config = dict(
    dataset='photos of plants and fungi (iNaturalist)',
    train_examples=22605,
    crop_scale_min=0.5,
    tokenizer='word',
    vocab_size=1482,
    encoder_arch='pvt',
    encoder_patch_size=[4, 4],
    encoder_conv_stem=True,
    text_encoder_head_dim=64,
    text_encoder_fused_qkv=False,
    text_encoder_drop_path=0.15,
    residual_init='scaled_by_depth',
    epochs=149.5,
    final_lr_fraction=0,
)
Rows from block 2 of the text encoder, named by matrix and row number. Rows with one number belong to one neuron. Each number is 500 + 25 x the weight over its row's rms, rounded and kept within 0 to 999. All counts start at 0. Numbers have three digits each. After the name is the row's rms in percent of the matrix's.
# gate: MLP gate (text_encoder.blocks.2.mlp.gate.weight, 512x192), inputs 64-127
# fc1: MLP up (text_encoder.blocks.2.mlp.fc1.weight, 512x192), inputs 64-127
# fc2: MLP down (text_encoder.blocks.2.mlp.fc2.weight, 192x512, transposed), outputs 64-127
gate.205 054:452529497500548500537500500480474500500488533530494464500449500500500512500482511500458500500502410548574487487530500500500497500500457551483500534493452457557542500469500500500480500548454500
gate.207 062:503458474500500500500500475560500500508425500447534485500513532492471549545533468500468471520567500525500527500466500435500487500500500489548500500445524500500500500519500500541500522428494500
gate.208 053:500514494500500500502500458508530500502548509500458564473500500500500500492500500500497453500484500500526500471497500536471500500500473524500500507509500557500475463500523455500500456500515533
gate.209 058:493447505500555505500503500500478500431500500443484500500508500502500471506500500453520514552500538500467499524500500500500503500500483500500500530500500511509500448451502500500495500493542539
gate.210 370:518502466492530441483464506490491508534507476452485492488471465482482451487507487462458493483492479497473522518501505531498489505494508525460534464512546488505516498531523494485532489494518512
gate.211 225:503519504527527512486421479483494510529480510506502506504501492501474490476500442500448499441502477509491486541525483500509498522472477548522499476500512500545514510541548504478528501507534481
gate.212 070:466500519489513459501544525481520500564517438500491483500483466480500495496531481506445500496507500530509512500526490493500500501445493495508480498540526499499475500463440477477531472541499500
gate.213 058:496500500464518500485457500500500552559513452500500493510472500500500525500465435500465541500416452500502500500485506500497500500500500499471546494496497524452546538539499500500578500500504521
gate.214 057:500530517473487482490438510517524523512535458500500500500500453500447500486500500463500555500525500500500500500515498515500500484500500445473500472500547500523507500477500500461500500500491500
gate.215 050:489543500506500486500443500500445500479500437494426516500457500439513500500500500500481521532467500471500467500500542500503499497500500500500500461535517489532500488500500474500500514500511489
gate.216 163:517524468469506474469466496521522510512508442509511499516467446501441460495496484499519489527475450513500494495472507541508507474515498523510493509504490454488511500502576521483502494512517511
gate.217 063:565500430500496500450496507537530515500470501500505500435500496536500500462500500540498500500500500498470463500500460500500472500500470500548478500500500500500500476522459500500509500473521504
gate.218 318:510508482538558502501416456518491508515523446500453494495506448454476516476524480495504461478498474542514486501504497487460489524526458500501475464532530520575538483461559507495506489519465480
gate.219 083:529522437540542498492479477496502500542493499516485539526454515500492500491516500501488492488469507550553457501500504481500520472500501528501449467554463502460500503498579481459449449510491500
gate.220 068:477500499478544492479466503548508500444498515514500509480500483500500465499469468456501491497465537500403511469500521467466526500500500500500511500457479486526527510565495533496557500500501498
gate.221 058:500500560500486471452500500469500500488491499555482500536487462518500502542500549513479500542520500500537421531442500544500500546481483500500520500500471502522460518513500500500468531500500481
gate.222 237:496516485525495468457456482491503489545509505507501487532475466504468473460506454481488495487497437507520505572516504555521492503502501544533517495507496479525512502511538514501510542524524487
gate.224 151:493467481429539505479533499553505520528468458500477527497505485483513499496475489479510461508433436500481573561545460480504541499494498517527503500506480527499483500505417470503519501500520496
gate.225 074:540431499497504509500471503553489500500482525514545499498500500501443499483509500498509500463500448445432499467499469511501570482481498500480494525492552434525503532508512499500521501499501540
gate.226 061:489500476500497500483514482549516470452472500500500500500538500529500541464503505500492514521508467507479503505542546525500500536488497500500457539462470500481500500492500550500460496500459500
gate.228 269:499505493489504511494486509494581493524481522498527514517514500542514462564455471499490499503477453464496480560502496529511511484494500567500503504500466528478470513566531497509524500500582537
gate.229 072:500509520532500504468528480504553509529473500544529500499575500549500507493503422488500465500512501500448504525500500499500537500500500500503524539464500500502455509495503500522492524500492521
gate.230 053:500452509442445562459536511533500533465500500500490481511494447500500462500479474524529499494542518543500500500526500420498500500506500465472500500536500482452441473500509500459486524541500539
gate.231 112:489498501501582489503458482482500554538539443500457490502491434445506525497539521495514490513488510562537502497494495480467497498500492476492479486524496499519504500468480498515492500489490501
gate.233 066:486500538500551500500500523500500500500398500517508500497509519520448500500481467489521470532500419446498527555500457499510515506500470506500500482501543512463500504489466526525500500476500500
gate.234 343:516501458510542427488515499496506496523505434486494479507468452502507478494477479472508464525470464501516541550473496543462527468479498500483542498487499503507512482495508486499511499522498507
gate.235 340:494498443530473454495480492490521474500532431500453453531482439469481461489483478490522516521453473524497493531497518539460516491526497517454519493512515493511530487475513512484523517540479528
gate.236 283:506458516488495529503524532522498508488447535500533511466522513523516520553481497498454518495519518448482505501497440457503507514462471476504489491466494539476487515537473466508497504446516522
gate.237 095:488518474498436492529508509508496520483489511500466503511517469464495504518499533478528500587517576470501507493543497465480523501508509483469480516495496511515532500445441499500491495537495500
gate.240 183:526480474545518504494526523549481498500474503498493489484495496494515469497514521494449493493526498475493505493514473478493517509480490498474519493523476497534498502509494441489503520496530497
gate.241 110:501499504436506501473509515533511507500495496482510623429502500538500500512499504500468497501494490457498530538499447500507501497508498500530496505528492576497498500485443467544500500538500503
gate.242 057:477500500481500497500491500416507496500508470500499521500500519478465483521472519516500468545500525504500516500497504491500494502513500539500475500480527466525516500500499550484520492489443512
gate.244 055:460497500532459500496482459543500500492434500500456500500500500525500458500486499500449500497469533500500500500470500500531462500500500500485500482465500525526530560500545447500475500503500545
gate.245 071:475499528578457500515493501461427500497543504500502500497560520531479476551536501521499573512523539500455499512464503496500500549537506499498500500492509492500503500501434500507500509500485500
gate.247 062:500480526546493500500502508500454511492499500500526500492500500448457500536475500516497474495488500456539506484462495502500497500526499537527500510463541550500500488547493543532516524531459500
gate.249 138:491546484450476499464513512499572499558509509494515509541479500506478465552461478506471529505478444496472489531495500542501483500501533541501519502508496518433487503561493509487521492501559541
gate.250 057:455524476540493500456465456489500502500500456520500446527531474500490523496552500500501535500479509480545465500500500517545500479500500500500500500536489500500500500433514500469500500500470481
gate.251 051:533467467500500500522500500507500524500485500473500474517500455500458500513545500500523493439483495500519500500500500500500446508500481459479536490500564459496561473545500490557562501493541500
gate.252 063:500500500504500476494508502498490500500534459500526488501496524540499467501490552500501503499500536471451482447527543497450500500497544500500497500515472537557500489500511479422480500500498500
gate.255 057:513529520500529503502500500500500537500503500500454479509459485442498509456457467500500541513516567500508472500522500540476491500551533486491527500514493500467500512470515534479499456500497453
gate.256 062:500461500500490510519499530500500508465500500519521486500514542439498510454500445500505459489500500478500541499535500500500515548480470545500487451440492538456500500500500500474500494500500523
gate.257 051:455500474500499500500471500466438476500522488509535498517500500482534500500500572500500500509518500519500500453549463500500500512500453483463500516500510444486500500495500532453500476511473500
gate.258 058:500500462500457500500411508474518486476465544476464498500547500481518475500500500500500500500504500500533499534489500533497500500500500546495457500493500543491500484473501500500500510480461536
gate.259 057:481500441500462472454457489536500500500497500506500460532500500551502440500539500500500517525486500456500532500532500483539500486514500532500500500529500524522446537533433500467420479547500453
gate.260 054:553534500544443500500544500500502500500524500500500500457500540569509504517534510500476497472509500446500500518529460513500500463501503500500500476500484479513479501500476500509454452461462467
gate.261 055:500484465500460500476476500499500500500499559500499500501500500521499500541500500457452493447500501500500463517500459502500554478500500480500530500464501541444474496479500525505555472490501500
gate.262 091:500496494468448498503562493460497499489487501487480438501530500473522488546500494485498500475489490477499502500483501543550510488465456492488499499487504471432453500503496504500528501498498500
gate.263 060:500431473500526500500517500501509480505500452526500527448488500500500462500487530475476422500500500496479500505500500513500501500517502461500500500463507485480541500500437476500500500536500502
gate.264 117:529478505445470496501483506509550526463474522499499499464486512495525496500485501500468488446502495497524503491488446493527472510506532497529494441462538539485457496513513491535541477486543501
gate.265 071:500499504496445500503527503567509496497501527500567484499504499501496514500499499495507517508554505502455469437481500516469502505494500476500493505503449500498500457446514527507494460532467524
gate.267 215:530485518507491519515514567548493507473494512501569498419483501543499507502498507501478498532527503460524527504501490482470460501511535509529492504492466503492475497502458510511421480494510503
gate.268 057:476431457487500500500512500566538538586500500500460500500553500554500500466518500489500500500515537470532500500536500498500496500500457460518500497500500500548493500500509500564500500461511500
gate.273 286:500499469513492472493512503467511484528502498491490499512455500483551434485510503485464495479474450488518536543486495575515496494497497494488562466498502503494511515532497493542526517521548505
gate.274 055:500500500537500481483500513489519501579482500500477500465500496496496537413507500518466457500480435500500460500457498512500480473500500500503500458500500500500500510437483500496500500500500461
gate.275 054:556500500484500500520460553500500544458548500511500500470500466503481486500500528516500523496463556548510522463517510506463530500500500511500500469515524500500447500472500500457500456500500503
gate.276 143:497487496547492501512500505499477479477536504501493499519498493498513501546506483500498530538501501502503529577522512471464509501502507504494501490522445566525518500502449487466482487506501515
gate.277 070:500492473524529500469574539583434500492500484518545525496500472478522491527500509500435500552500500467485543517517500500500500500520500500500500531481468491500500478503500478490457459500504530
gate.278 061:511500430500503500467500454568444553500537500500464500500478470500500513500500500516500476501532550500477500450548500448506527545481426514500495488493548446500500522532524451450500479500500500
gate.279 049:512554500506500474468517500445434500500522552525500478500500500485500500500500517530500473448500500500548507485511500500500500500500490521500500512547513500500500466512537523500500480475518456
gate.280 080:490485499505487500509482511507456515507545481531496527475494500442488543419500504503468469516506473503569495522500488492488432536557502535503497499498501531501501506483514501499476500513466470
gate.281 065:500500500528478500500561545452500500554500532500500500500500500504500500500475506545500509535511500441500516500512462534480422526500503500500514500500416567500480476439500500500474462508500520
gate.282 057:541500500500441500511500500516500500539500499468485551480462516501518470500500500531500464454531525477506448546528500558500457513466500496500478503533486500516500500540529481526470448491501515
gate.283 112:500530453497542480455455500518487500498477505500501473500496479470494495472493451503494500435459488500502492504480506529532521501488468505505548455500500455532510500560524506482561500515568464
gate.284 076:500500486447500462500470503533500482500532500461499500490471500499482452533479500500534500498514499499471466500471500499541533482500509500447500514556501453491496523504519504490511500499507485
fc1.205 056:500476500551500455535500510509531476500500457531500460532500511500500500485500540500500500560500477500500507540500500509522553487558545471500500456500492459509560505491500500500500515501433468
fc1.207 065:500431461423515546500500500500500564481469521556532500512500495534458500500500489450475518507500489502500500499500500454570500484500500503500513535500500500471500500457503500485500500498500500
fc1.208 063:544511500440510461486534508547456454500467521500500470523457536556514500500463491523530519529557500484448500500500500500500478536464501500495500500500500500500479500500500500488514500558491497
fc1.209 060:516500517516490500523500492500503500450501523536501500500500482501494485534445500500503579506501500491499474507500495569500501502500560521517500532530500521456519505500549491500500500500500500
fc1.210 300:503500496507496538504568501533506518466485512503492505500475510508549507481486505502486492498532503498532501482517499466499489501484494471519491491498465550492489497505485502529471498490511481
fc1.211 236:501512453498486461476458482486496514502513483512447463583475494477490489511463506502515502488431503534523481476498542523487528498505473495491496499508514487496502500480539495477529484519489501
fc1.212 083:500470448500487499500496544501501531483435499506500464536491500465503500467481451500498493516543500535520501498501499428468500535496515484569509530528500518532494500546504503500437484500533518
fc1.213 060:469434512500517545500477500486442468529500500455513500474500500502500500500500489461499500481551540500500531500519500500510500553458500502521475447500523500459434495500500524509539500535500481
fc1.214 057:500519498484473497500449457500492500487500533479500500545487500435470463500500500526468532527500500500474491514507500481472482516496500494500500500511504500500585523456488500500517471500481500
fc1.215 058:500500500500503500500530500500500500500500500518482500463461488500553500500447500454500500500500480500500458488500500532500500468500510457500500513547438536500500500466536500500500500513500553
fc1.216 156:524511517535529463501437497470501539491506507501493446509486533473473498559487484551507496486495490506489502503468521519492482500512443503496502481471508495521532489500518522487545483463526488
fc1.217 065:500495500500535500495570500500500500539500538473473500472500500576543494500500483565530553472500484500497542500500488484500502500500461500459500500433480497457457504534503501475522500500484500
fc1.218 328:510464523493488481523530493511517499512489494497490494487503495462499552498516500491517490506539547509527504456471489507463491496502547490485465511491505504462480458440499499505475483495435502
fc1.219 091:500535494466505548497498501437540500472481551500502557510505499504482484513500491531487535498493475490461448514553498506500501500464444500506501501494503500511519500568522500500570535500564521
fc1.220 071:521500494465505533520538498464475500500452548475501500499500573500500476453500522500500572509500500500432537468475483499517500500523507500536520466453500500525534500502438488538500547514509500
fc1.221 056:500499564529522500529521500500500500510479489500491500492570563466500500500500500482508500500500544500490500509449500491500536481471500500575516500555453537532471500500482548489500540500489530
fc1.222 220:497501524493498505496514502454524512503487502520524518501561502533510501530501498535529507543483495495515513509476474556485472486539524530525508523425467519492479478460484504550471502515482520
fc1.224 124:487495475499495489483531510507438497542502487500496518492526474528480497456545496470508501468475481500492529528498487495536503492542509533494505508539481476516493497500466500539499505512500458
fc1.225 084:500499500513552501516467459534496500500490463500509449487501434436496502500507500442503495473500509501527517493528472506491521500496500526515498534528553484511469496492596540485503493493480469
fc1.226 058:500500570439500500500505488502443500526553550457500500500500532500500500551565532487478571539500500489495512481500506500500500500500500500500500520500500500500462500480422481534500530500517500
fc1.228 229:510527483507468488499507503472553488502498484497474467535482494502521505567507488515516511490497481516570476540485507528488442507503551529500485499539507544478505503459499541485442471529497517
fc1.229 075:500467510504502500503474483448484498500506484500553497500500500495501501508526496528495516491457450492549507499499538549485498500495461533500513533483501558468479500493508501500484507500470500
fc1.230 058:528500576500500521526543478522556500500520500500554500515500550500472545467493500575535484500459500500500500460500433500475500514500500540506500500500500500472500457536500516525484535500540500
fc1.231 116:500566521500512504461470493494492499549502494502506502507508525521497502503499496507471485480480479500485525499472506504509508480486417477544526492497485500524490525559520471495542547495506501
fc1.233 067:500501502500500501500497500500500518527517493500473501508528535506498500498500500555568500505545457506450402476521555496444532454512455500501529500497486460500462500514500562500502437461526500
fc1.234 238:513499542490519526521485516536522557500498546496533518431502505550491498502482492501490458507559503460489429455501474470496519487491492491517503521500492511518496512516529501498460496492511512
fc1.235 302:471520535491476531514451498491502493483530560519532515477517528532495499551493511541493539507522505496499399517521516495512496494504483522493473514511481491484503512526555523483489495498529520
fc1.236 265:491452514466504539534553519535494482461481507511501539477513511485529546555500550523508511529522513484471496479499488457497509504515495470492488511479507540469460497488444474510485490473463517
fc1.237 105:484494597517492500522508484488514500490505528522573496502522496554499502493523491512510483490494481500500502505517461488537503500500518504550502504477537490510489485496469499508498508515487500
fc1.240 172:501534466483508453493523514484552517524496498494451517516441513490503440485493501491480498484492460499548498481489492545501493489496529471501515483451502515487497529524526491535507499499527456
fc1.241 102:491442550501458503497522500501512514531524505500517526505494544484544508504506505491436500458499483494541509507497512499520470507500503500530500440548541569478477530501500476515502477485498442
fc1.242 065:500500491500475500552500500500466500499500568424472500533504500500549495500486522500437475455500500500537500500500467461541491500500500515452521500503529515451500509469498500500518500500463492
fc1.244 062:533500526500556536498513500533500500478500487519500535527500488556541500513542502500500500473500513500500520500500500430500500500500500500524503524464500500500534543529513452482533524500500500
fc1.245 080:500533503472497500500495563499456470498485503481532474499474511506489454550500501549481500507505564520502487492500555496490500508515508500494500512500480493500502500500412500489499500499508501
fc1.247 080:487499500507546500500500504486497500500497484500558558449513483500475538500488508485501432521500502466465500490454513480483471493500448535545500500533500562500500500513496500531438500520469500
fc1.249 131:516492500483560531511490512557457519507489510501550511459500505504497478498474483508482500501485495472405523460522496473528536488472455508508521480442493490526497484522481500517550481485526502
fc1.250 058:523508500500491500497500500500504500511500500500493500500500538460500534500563482500568500549500500511500478500470500500452428534500500501470500500500513500470538500500481500574500453500500500
fc1.251 064:532500455517456554513500519500500500554500500554496520500548494467484499500530543494449509500452512500500550500474486500500500544480500500500464500500470500526478500500489504566484500506500466
fc1.252 075:475465499500516500501499500501513533500527500473529478542519500472507500495500500450502514496465500518531479500494500500500500463558499500458500473515458499501466483500480503500471500500472500
fc1.255 072:496525461500509500485548478500562541500500500464525556505511500499485548500518500457500460486516500483540508500500487500500500463532532524501493480501522534500500543482466500531480462500499501
fc1.256 063:539500507500500500500537543546515500498548521500497500500500500517499500489531511500467500516500542455500497496492509500500500500524500500500498532500500550516500460500506515500444500510464449
fc1.257 055:500500488500539500496500460523500552500500439500527500503500497500500473500500518466487500500500537473514500500500477437500478500500500500500500500462500500500500500500512471441501512500500443
fc1.258 060:539539476500444508500500500500552500500500541500564500554500497549542500500500500448500500494500510500499500546513500565461500446439526500500488507544520451500500478500500500461510500523502533
fc1.259 057:512500500473500500500550504486453438471500499512529500500500482561500478500500500500531500499500500473499500461500500500500500487500500500500500495500500535534496500445500492504500500470463460
fc1.260 067:500536500483500437458500502500486500512526500500462529500500450520500501498500500500547486550504517500501483500523500500500500500543521502462506500500501553515500500500497529468489442526500479
fc1.261 070:496507537500415500500500451444501500500538500487500500499500500499516500526484494520500479500500500543501470461471489460500500457558500545465510500523500500500477490499476495580500482538459488
fc1.262 096:499498512499485478504548476456517498497438520495486443510516501495517522510462471496547488514502529505477506501499502542503479500457500477487502510480469465466466500481514522547503506529480548
fc1.263 069:500500523500457500536570520500500508459459564482503560500480500500500500500474472500518486500537500486547500537500493500500500500451500522500475500448500566485523460496500500481500513448553500
fc1.264 101:513501524490504512507519491518516492502495495499514515429510507502497503488521476489517500511528499499487454459508471501501494501529539503531459552490510512494471500493528504550500473488479502
fc1.265 082:500494521490496521526500499567501500499428507500519468477451503487535500504499459554473501471501508500463538466479501449501489507497452499496497499498501475463500500523507487500574500442503500
fc1.267 264:511530497486498463491563483464550485527522480501500480530475500517549494498500500502503499513476465496561526531491490575493481480481530501511502499524473515467477499457526509513464493524497517
fc1.268 060:530472500500500502470510469490500500500528500563438549480500500500543489446500537474464515500534503551500492500555485529500517491506477500500460500500542522500459476504538500468500500503500477
fc1.273 285:488509488515512481505464471472503499506555461490486520516505478492492497505511525499531492558472499508510503531482530553493515481530491479481504501523500503520524496472486505516512506545472493
fc1.274 063:500534500500451500542527500541515500536508500500488500482529500500479465460500528544500484500463500453500500500553487451554440466500500500500510544500500500521487481499502500501500461447500500
fc1.275 059:514500508500494500500439500470470499503500485500500552500473500446505502532500535535516500547500473500553544476500500441500500564470500500500500500447500554500500469500500498559524525500514511
fc1.276 147:489489498460521494499560502528504510502446498473479546499477515481496500500490495492496483463497489501506534502509467533494502508477480498536521492425523560477473542483481528552565506468488502
fc1.277 069:500500494534532485512526431501486521452501500483498500531504503496500500500500471475513500503549516498500498500539539416535500510468479500500500500503500435539521480491491500500514509500482500
fc1.278 060:495436511500477506482500500449500534500525500555444533500448500498500500522471425494500500534500500500472470477500500484500500540447491486500495500518560500500479470500512531529500500481488529
fc1.279 065:500504466500467500500500500467496500460462509456500500523500500500500500525496557463500445476535520519500500500537522500500500488500465440500500461449500487501450500463500516500500469532521455
fc1.280 090:500519504535499500502489444463499489501503513475438453526500515492523513495503528501495500516505500512526464474452501559479486512501500461488499500501500500504501500502525501502452535503480498
fc1.281 062:454500500461500514500500500512500476527427500500500455500500542509527500442500500531526500501500515510440501500500500523544465500500455500483500500500492500500546472500500533500534500512521500
fc1.282 059:451500500500500500480500500500452500463500518500500500500500497500498507472445500498537506524450500518500435500500529478500500500500550500542500500501500500539456473500500500541500500500504500
fc1.283 112:500479501470499510491519523506501500474513510516504503487477514502505519517528491538431498487508512468515563495490483501503485505495499499498500501476509524494495543510386495502468500464498503
fc1.284 079:490501498497498432501496547499485500476500500458500500500474499501513500524505539500555501504500512500524526492500464454446561500500500481458500502525500503500482500499494500447491479495497502
fc2.205 013:500500500499500500500500500293500500500500500500502500649500500559500500501500500500500500500500500499500501500500500602500500500500500500500500500500500500498500500500498500500500500500501500
fc2.207 012:500500646500500500500500485503500500500500500500503500500500500504500500388500500500500500500500500499500500500500500500500500500500500500548500500500500500500500500500500500500500500500505500
fc2.208 006:500500500500500500500500500496504500500501500500500500502500500501500500504500500500500500500500500500500496500500500500500500500500500500500500500500500500500500500500495500500500500500503500
fc2.209 027:500499495500500500500500500562578500500500500500501650440500500500448500499500500498500500503500500500500533500500471497500500500500500500500500500500500500500500500500420500500500500500499483
fc2.210 486:481540471486534534495494513518514543503511501501496583481467540503469493502495521530499490494502505499508508485520481469497482494512494475530469486475485540498502500510482508511488445494518472
fc2.211 274:501477474501513512494489488594496480486497495502465493502500467445534491477498498482482489480495489502492459516499525416509541499493466505478504476537504498517498503523543468496528503500509478
fc2.212 051:500512429438527500500491505528552500576504500500498687499500500500471500502500500500500500498500500501502517500501471446500500500500500500548500499480500500502500500500457500500498500489500499
fc2.213 012:500500427500501500500500500459503500500499500500500561500500500500500500503500500500500500500500500500500499500500499500500500500500500500500500500500500500500500500500501500500500500500500500
fc2.214 015:500500500501501500500499500469499500500500500500500500501500500500500500500500500500500500500500501500500677500500500500500500500500500500500500500500500500500500500500358500500500500500500500
fc2.215 007:500500500500500500500500500499500500500500500500500500500500500500500500500500500500500500500500500500500662500500500512500500500500500500669500500500500500500500500500500500500500500500500500
fc2.216 150:499487497513471496491528499525467467489481492499483470493527464459531517490541494486500508489495497514475515544497503481505503502496501516478512494555509487498498505499479504507509512498474496
fc2.217 029:500566458500500508500500500500633500500500500500499571500500500499498500501500500500500500499500499500500500500500500447500500500500500500500500500500500500500500500503413500500500500500535501
fc2.218 400:488513482465494504493505558434497525518480513510511541527502547541472481570458487528515528515476502439478541501502451522509496493485513504500505518454480525462494517524453501498506497488534517
fc2.219 053:512485541523479495500499493506456500500500500500500392501495464498509500500500501500490500499500500500517486497499553501500500500500499500499500500501500493500500500499578499500500500499496500
fc2.220 035:500500483492499500500500507500714500500499500500500501500500500500500498500500499500499500500500499500501494501500483509500500500500508500501500500500500500468500500500510501500500500501502589
fc2.221 010:500500499500500500500499500544538500500500500500499519474500500499500500500500500500501500502500500500501497500500500500500500500500500500500500500500500500500500500500488500500500500500499500
fc2.222 271:510501508499451483476512479438481477503470498531508461575526493552479501497503445500502530496472505508508523507505489585510484501493541525537496528500493447492486501502495517476494530498522504
fc2.224 141:508548506514519506495539490515516469488514499497499502468498476501574497476508509504501504495510500517522451504500500500501493490498498493505498500555493501488491501499616498498490498500488495
fc2.225 044:502502545615504495500493459482369500490568500500500438498499500490500499498513502500498499487499499527496521497496599508501498499501499500458501500498504498509500500500500499500508500499492493
fc2.226 015:500500499500500500500499500500500500500501500500469501498500500445499500523500500605500500374500500501500487499500500290499500501500500500500500500497502500501501500500490500500501500500498500
fc2.228 299:530452536507511469498450476492417506488488496514508429503500488496546503498490508493492484485496505502504534466479506535512505493496467498499496502492507480517481505507513464507505530482487498
fc2.229 043:500502599506498500498490481444408500500501499500500501503499500501470500465500500500501500500500500520510616505503501499500500500500500500584500500500499500507500500500440500499497500500500488
fc2.230 008:500500502500500500500500500503500500500500500500500501493500500498499500499500500500500500500500500500500442500500500499500500500500500500498500500514500500500500500500757500500500500500500500
fc2.231 098:520484520518499479493501496535481501495492496500501423496503467489547498474501501481496497497498497504486501500493524511504518498498493499489504501563507483501497500504618473503510504500498495
fc2.233 042:500499433500505500500499504500520500500501497500490501500500500495497500561464500500502500503499500477486431500500498499500505500500500500480500500500500500501500500499514500500504500500498500
fc2.234 344:533511451458528486473492525490496532549487486493492549502449513488472475491465502489496450485467458496489541457463475507503509478493488487507519489472500536494492501532501479508513484481513490
fc2.235 375:530459491489500468485470513500477532518478475500503498489481483494469498459490488462498478494483484503494548452476484518505504489495501503510522500472515500511490500502512475502505500473497497
fc2.236 363:530455500530466462487493487508487483479481482510490418537508434498547486477495483484499502491477491504497488512494531525499512499497498530490521500539506458506499507507544496478508520530506513
fc2.237 075:501498468490514498500502509595556500477494500500487495498498500454552496524498501501500499471493499499486444497490499459500505500500495500452500500500501500497498500508598499500522500490506507
fc2.240 171:494501472458549519488508512553516499508475495500496612445469507482469496487499503496461482460497487498490536498511451451500505499499475498539494481490500521500500501561483500520535485492541455
fc2.241 081:501464567508499499494517507513411500500487491499533500446512476518527506456557500485501501536500502511509594499496493501499499493506502500508503502506498499495500500479465500499469500497500503
fc2.242 019:500499628530491500500500500500499500500534501500500348499509500510501500501500500500500500603500501500496484499500549500500500500500500500495500500501500500500500500450507500500501500549497504
fc2.244 008:500500424500500500500500500499501500500500500500500510501500500501500500500500500500500500250500500500502500500500500500500500500500500500500500500500500500500500500500493500500500500500500500
fc2.245 053:500471492495444471500500501465549500479491496500498425570499497508569499517476499499527500547487499499499492496500498643499503499500501500479500500500500500484499500500533500500499500521500567
fc2.247 031:500500553501477501499498500499480500500500504500513465500500500517499501458514500502500500486501500500531523500500501539500477500500510500530499500501498500500500500500498500500479500510501499
fc2.249 136:489551452505505534493539527499562488501501500500498592499503496512487483517503504502509512516500501499473497544510488483497500500503498499500516500520479500489510498510417518500502495511539498
fc2.250 022:500501441500500500500501500499503500500500500500500533501499505502500500500500500500500500501500500500502535501500476605500500500500500500501500500499499500500500500500495500500499500500603500
fc2.251 013:500500454500500500501500500495505500500501500500500500596500500500490500500475500500500500501500500500501494500500500500500500500500500500500500500500500500500500500500501500500500500500501500
fc2.252 043:500523506499603500499502500500364500500528500500500509501500501503523499500499501509525500530500506500482498489501497500500500500500500487500500501497500501498499500498508500500495499499498470
fc2.255 027:500495475471487500501500501500692500499500500500499548500500500498498502533500499499500500501500500500499442501500493499500500500500500501498500500501500500500500500500480501500501500500497511
fc2.256 028:500484613497490501500506486498500500500498502500504402502501423501556504390534500500500500499500500500506501501500500509500500500500500500500500500500500500499500500500518500500500500499500500
fc2.257 005:500500500500501500500500500500501500500501500500500500500500500500500500500500500500500500500500500500500637500500500500500500500500500500500500500500500500500500500500317500500500500500500500
fc2.258 022:500498516500500500500501481500448500500499500500501366500500500500501500500500500500500500498500500506500500500500500500500500500500500500500500500500500500500500500500637500500499500500490500
fc2.259 007:500500499500500500500500500500500500500500500500499500500500500499500500500500500500500500500500500500499499500500500479500500500500500500499500500500500500500500500500280500500500500500500500
fc2.260 021:500500384491500500500496499501538500500500500500495560500500500491486501499500500500500500499500500500393397499500500338500500500500500500501500500500500500500500500500530500500500500500498500
fc2.261 025:500500636512500500501499480494500500500501501500502392500501500501500500500500500500500500500500500500503496499500534502500500500500500500499500500500500500500500500500652500500501500500498501
fc2.262 091:507456556547474442502473500492471497484505486501504411516509434507501500490502489489504504514498508502498492500502522576497501501500532504495501502526499486519504500478552500497495516549499503
fc2.263 025:500500394489501500500502525590566500500499500500501582431500500494404501437500500499499500501501500500495507500500499421500500500500500500500500500500500500500500500500500500501500500500500500
fc2.264 112:505473577515467490499518503499501498492484510500518419500529451515562501502514496496500501499502500492495495519489507542500499497500509508489505506527500480495496500501517499498492517533501518
fc2.265 061:500477587504483504499508493526493500497496504500541432495537473520540503473521500476500500500502502499498495504500504599502500501500500500500499510511500500500498500482582499500487500502498499
fc2.267 252:490537491458574533481504493507491509534489507499497596472501535458499504515503521520487491446496490502462518497496473436522502501496452482501502489460512508490496503540486499514547498452496471
fc2.268 005:500500500500500500500500500367499500500500500500500500501500500500500500500500500500500500500500500500501500500500500739500500500500500500500500500500500500500500500500500500500500500690500500
fc2.273 355:504462551545471489522501469508469478460508501502503403507533463500526525494525500500492527501522513502520484499503535511486489520510514507482497505528518462518500500461521496483492524509474506
fc2.274 020:500500500575500500500501500499272500500499500500500404503501500500500500500500500500501500500499500500499499500500500502500500500500500500499500500500500500499500500500502500500500500500502500
fc2.275 009:500500500500500500500500500500500500500500500500500500500500500500500500500500500500500500499500500500500502500500500501500500500500500500500500500500500500500500500500501500500500500500500500
fc2.276 165:498471486484454503498546527537555458500449502499500509497499498499466502470533461463440488463506497500510503532505449498502490507477529497515501486542513504499502494510466524513500507512530500
fc2.277 028:500500513516500500499496495416440500500500500500497383577500500498500500526500500500499501497500500503499479500500559497500500501500500500496500500501500500505500500500509500499500500500474498
fc2.278 023:500501498500500500500500500498501500500500500500500534503500500500500500500500500500500500500500500500501575500500500500500500500500500500504500500500500500500500500500199500500500500500509500
fc2.279 006:500500499495501500500501500500560500500500500500500504500500500500500500500500500500499500500500500500501252500500499500500500500500500500501500500499500500500500500500726500500500500500501500
fc2.280 063:499545438493536522499502500496538500503499503500500608504501529501486477559489498530505501504497499486492500503502492485500500500500500500504500500500499500494500500506483501500500500501528498
fc2.281 010:500500502500448500500500500499503500500500500500500500500500500544500500500500500500500500501500500500583512500500500637500500500500716500547500500500500500500500500500492500500441500500500500
fc2.282 014:500500533518500500500500500404318500500500500500500378500500500500500500527500500500500500500500500500499499500500500500500500500500500500492500500500500500500500500500501500500500500500499500
fc2.283 051:500511404461506498499501516410499500514500498499441527523500502494473501527502500506514500501482498505502509499499473512500494505500500500501500500494501500498499500494504501476497500470477501
fc2.284 037:500501536499502511485501462500396500525495500500547512509501500532483500446499499500501500497497500501520574499502497542500499500500500500623500500499500500500499500500488500500491500499499474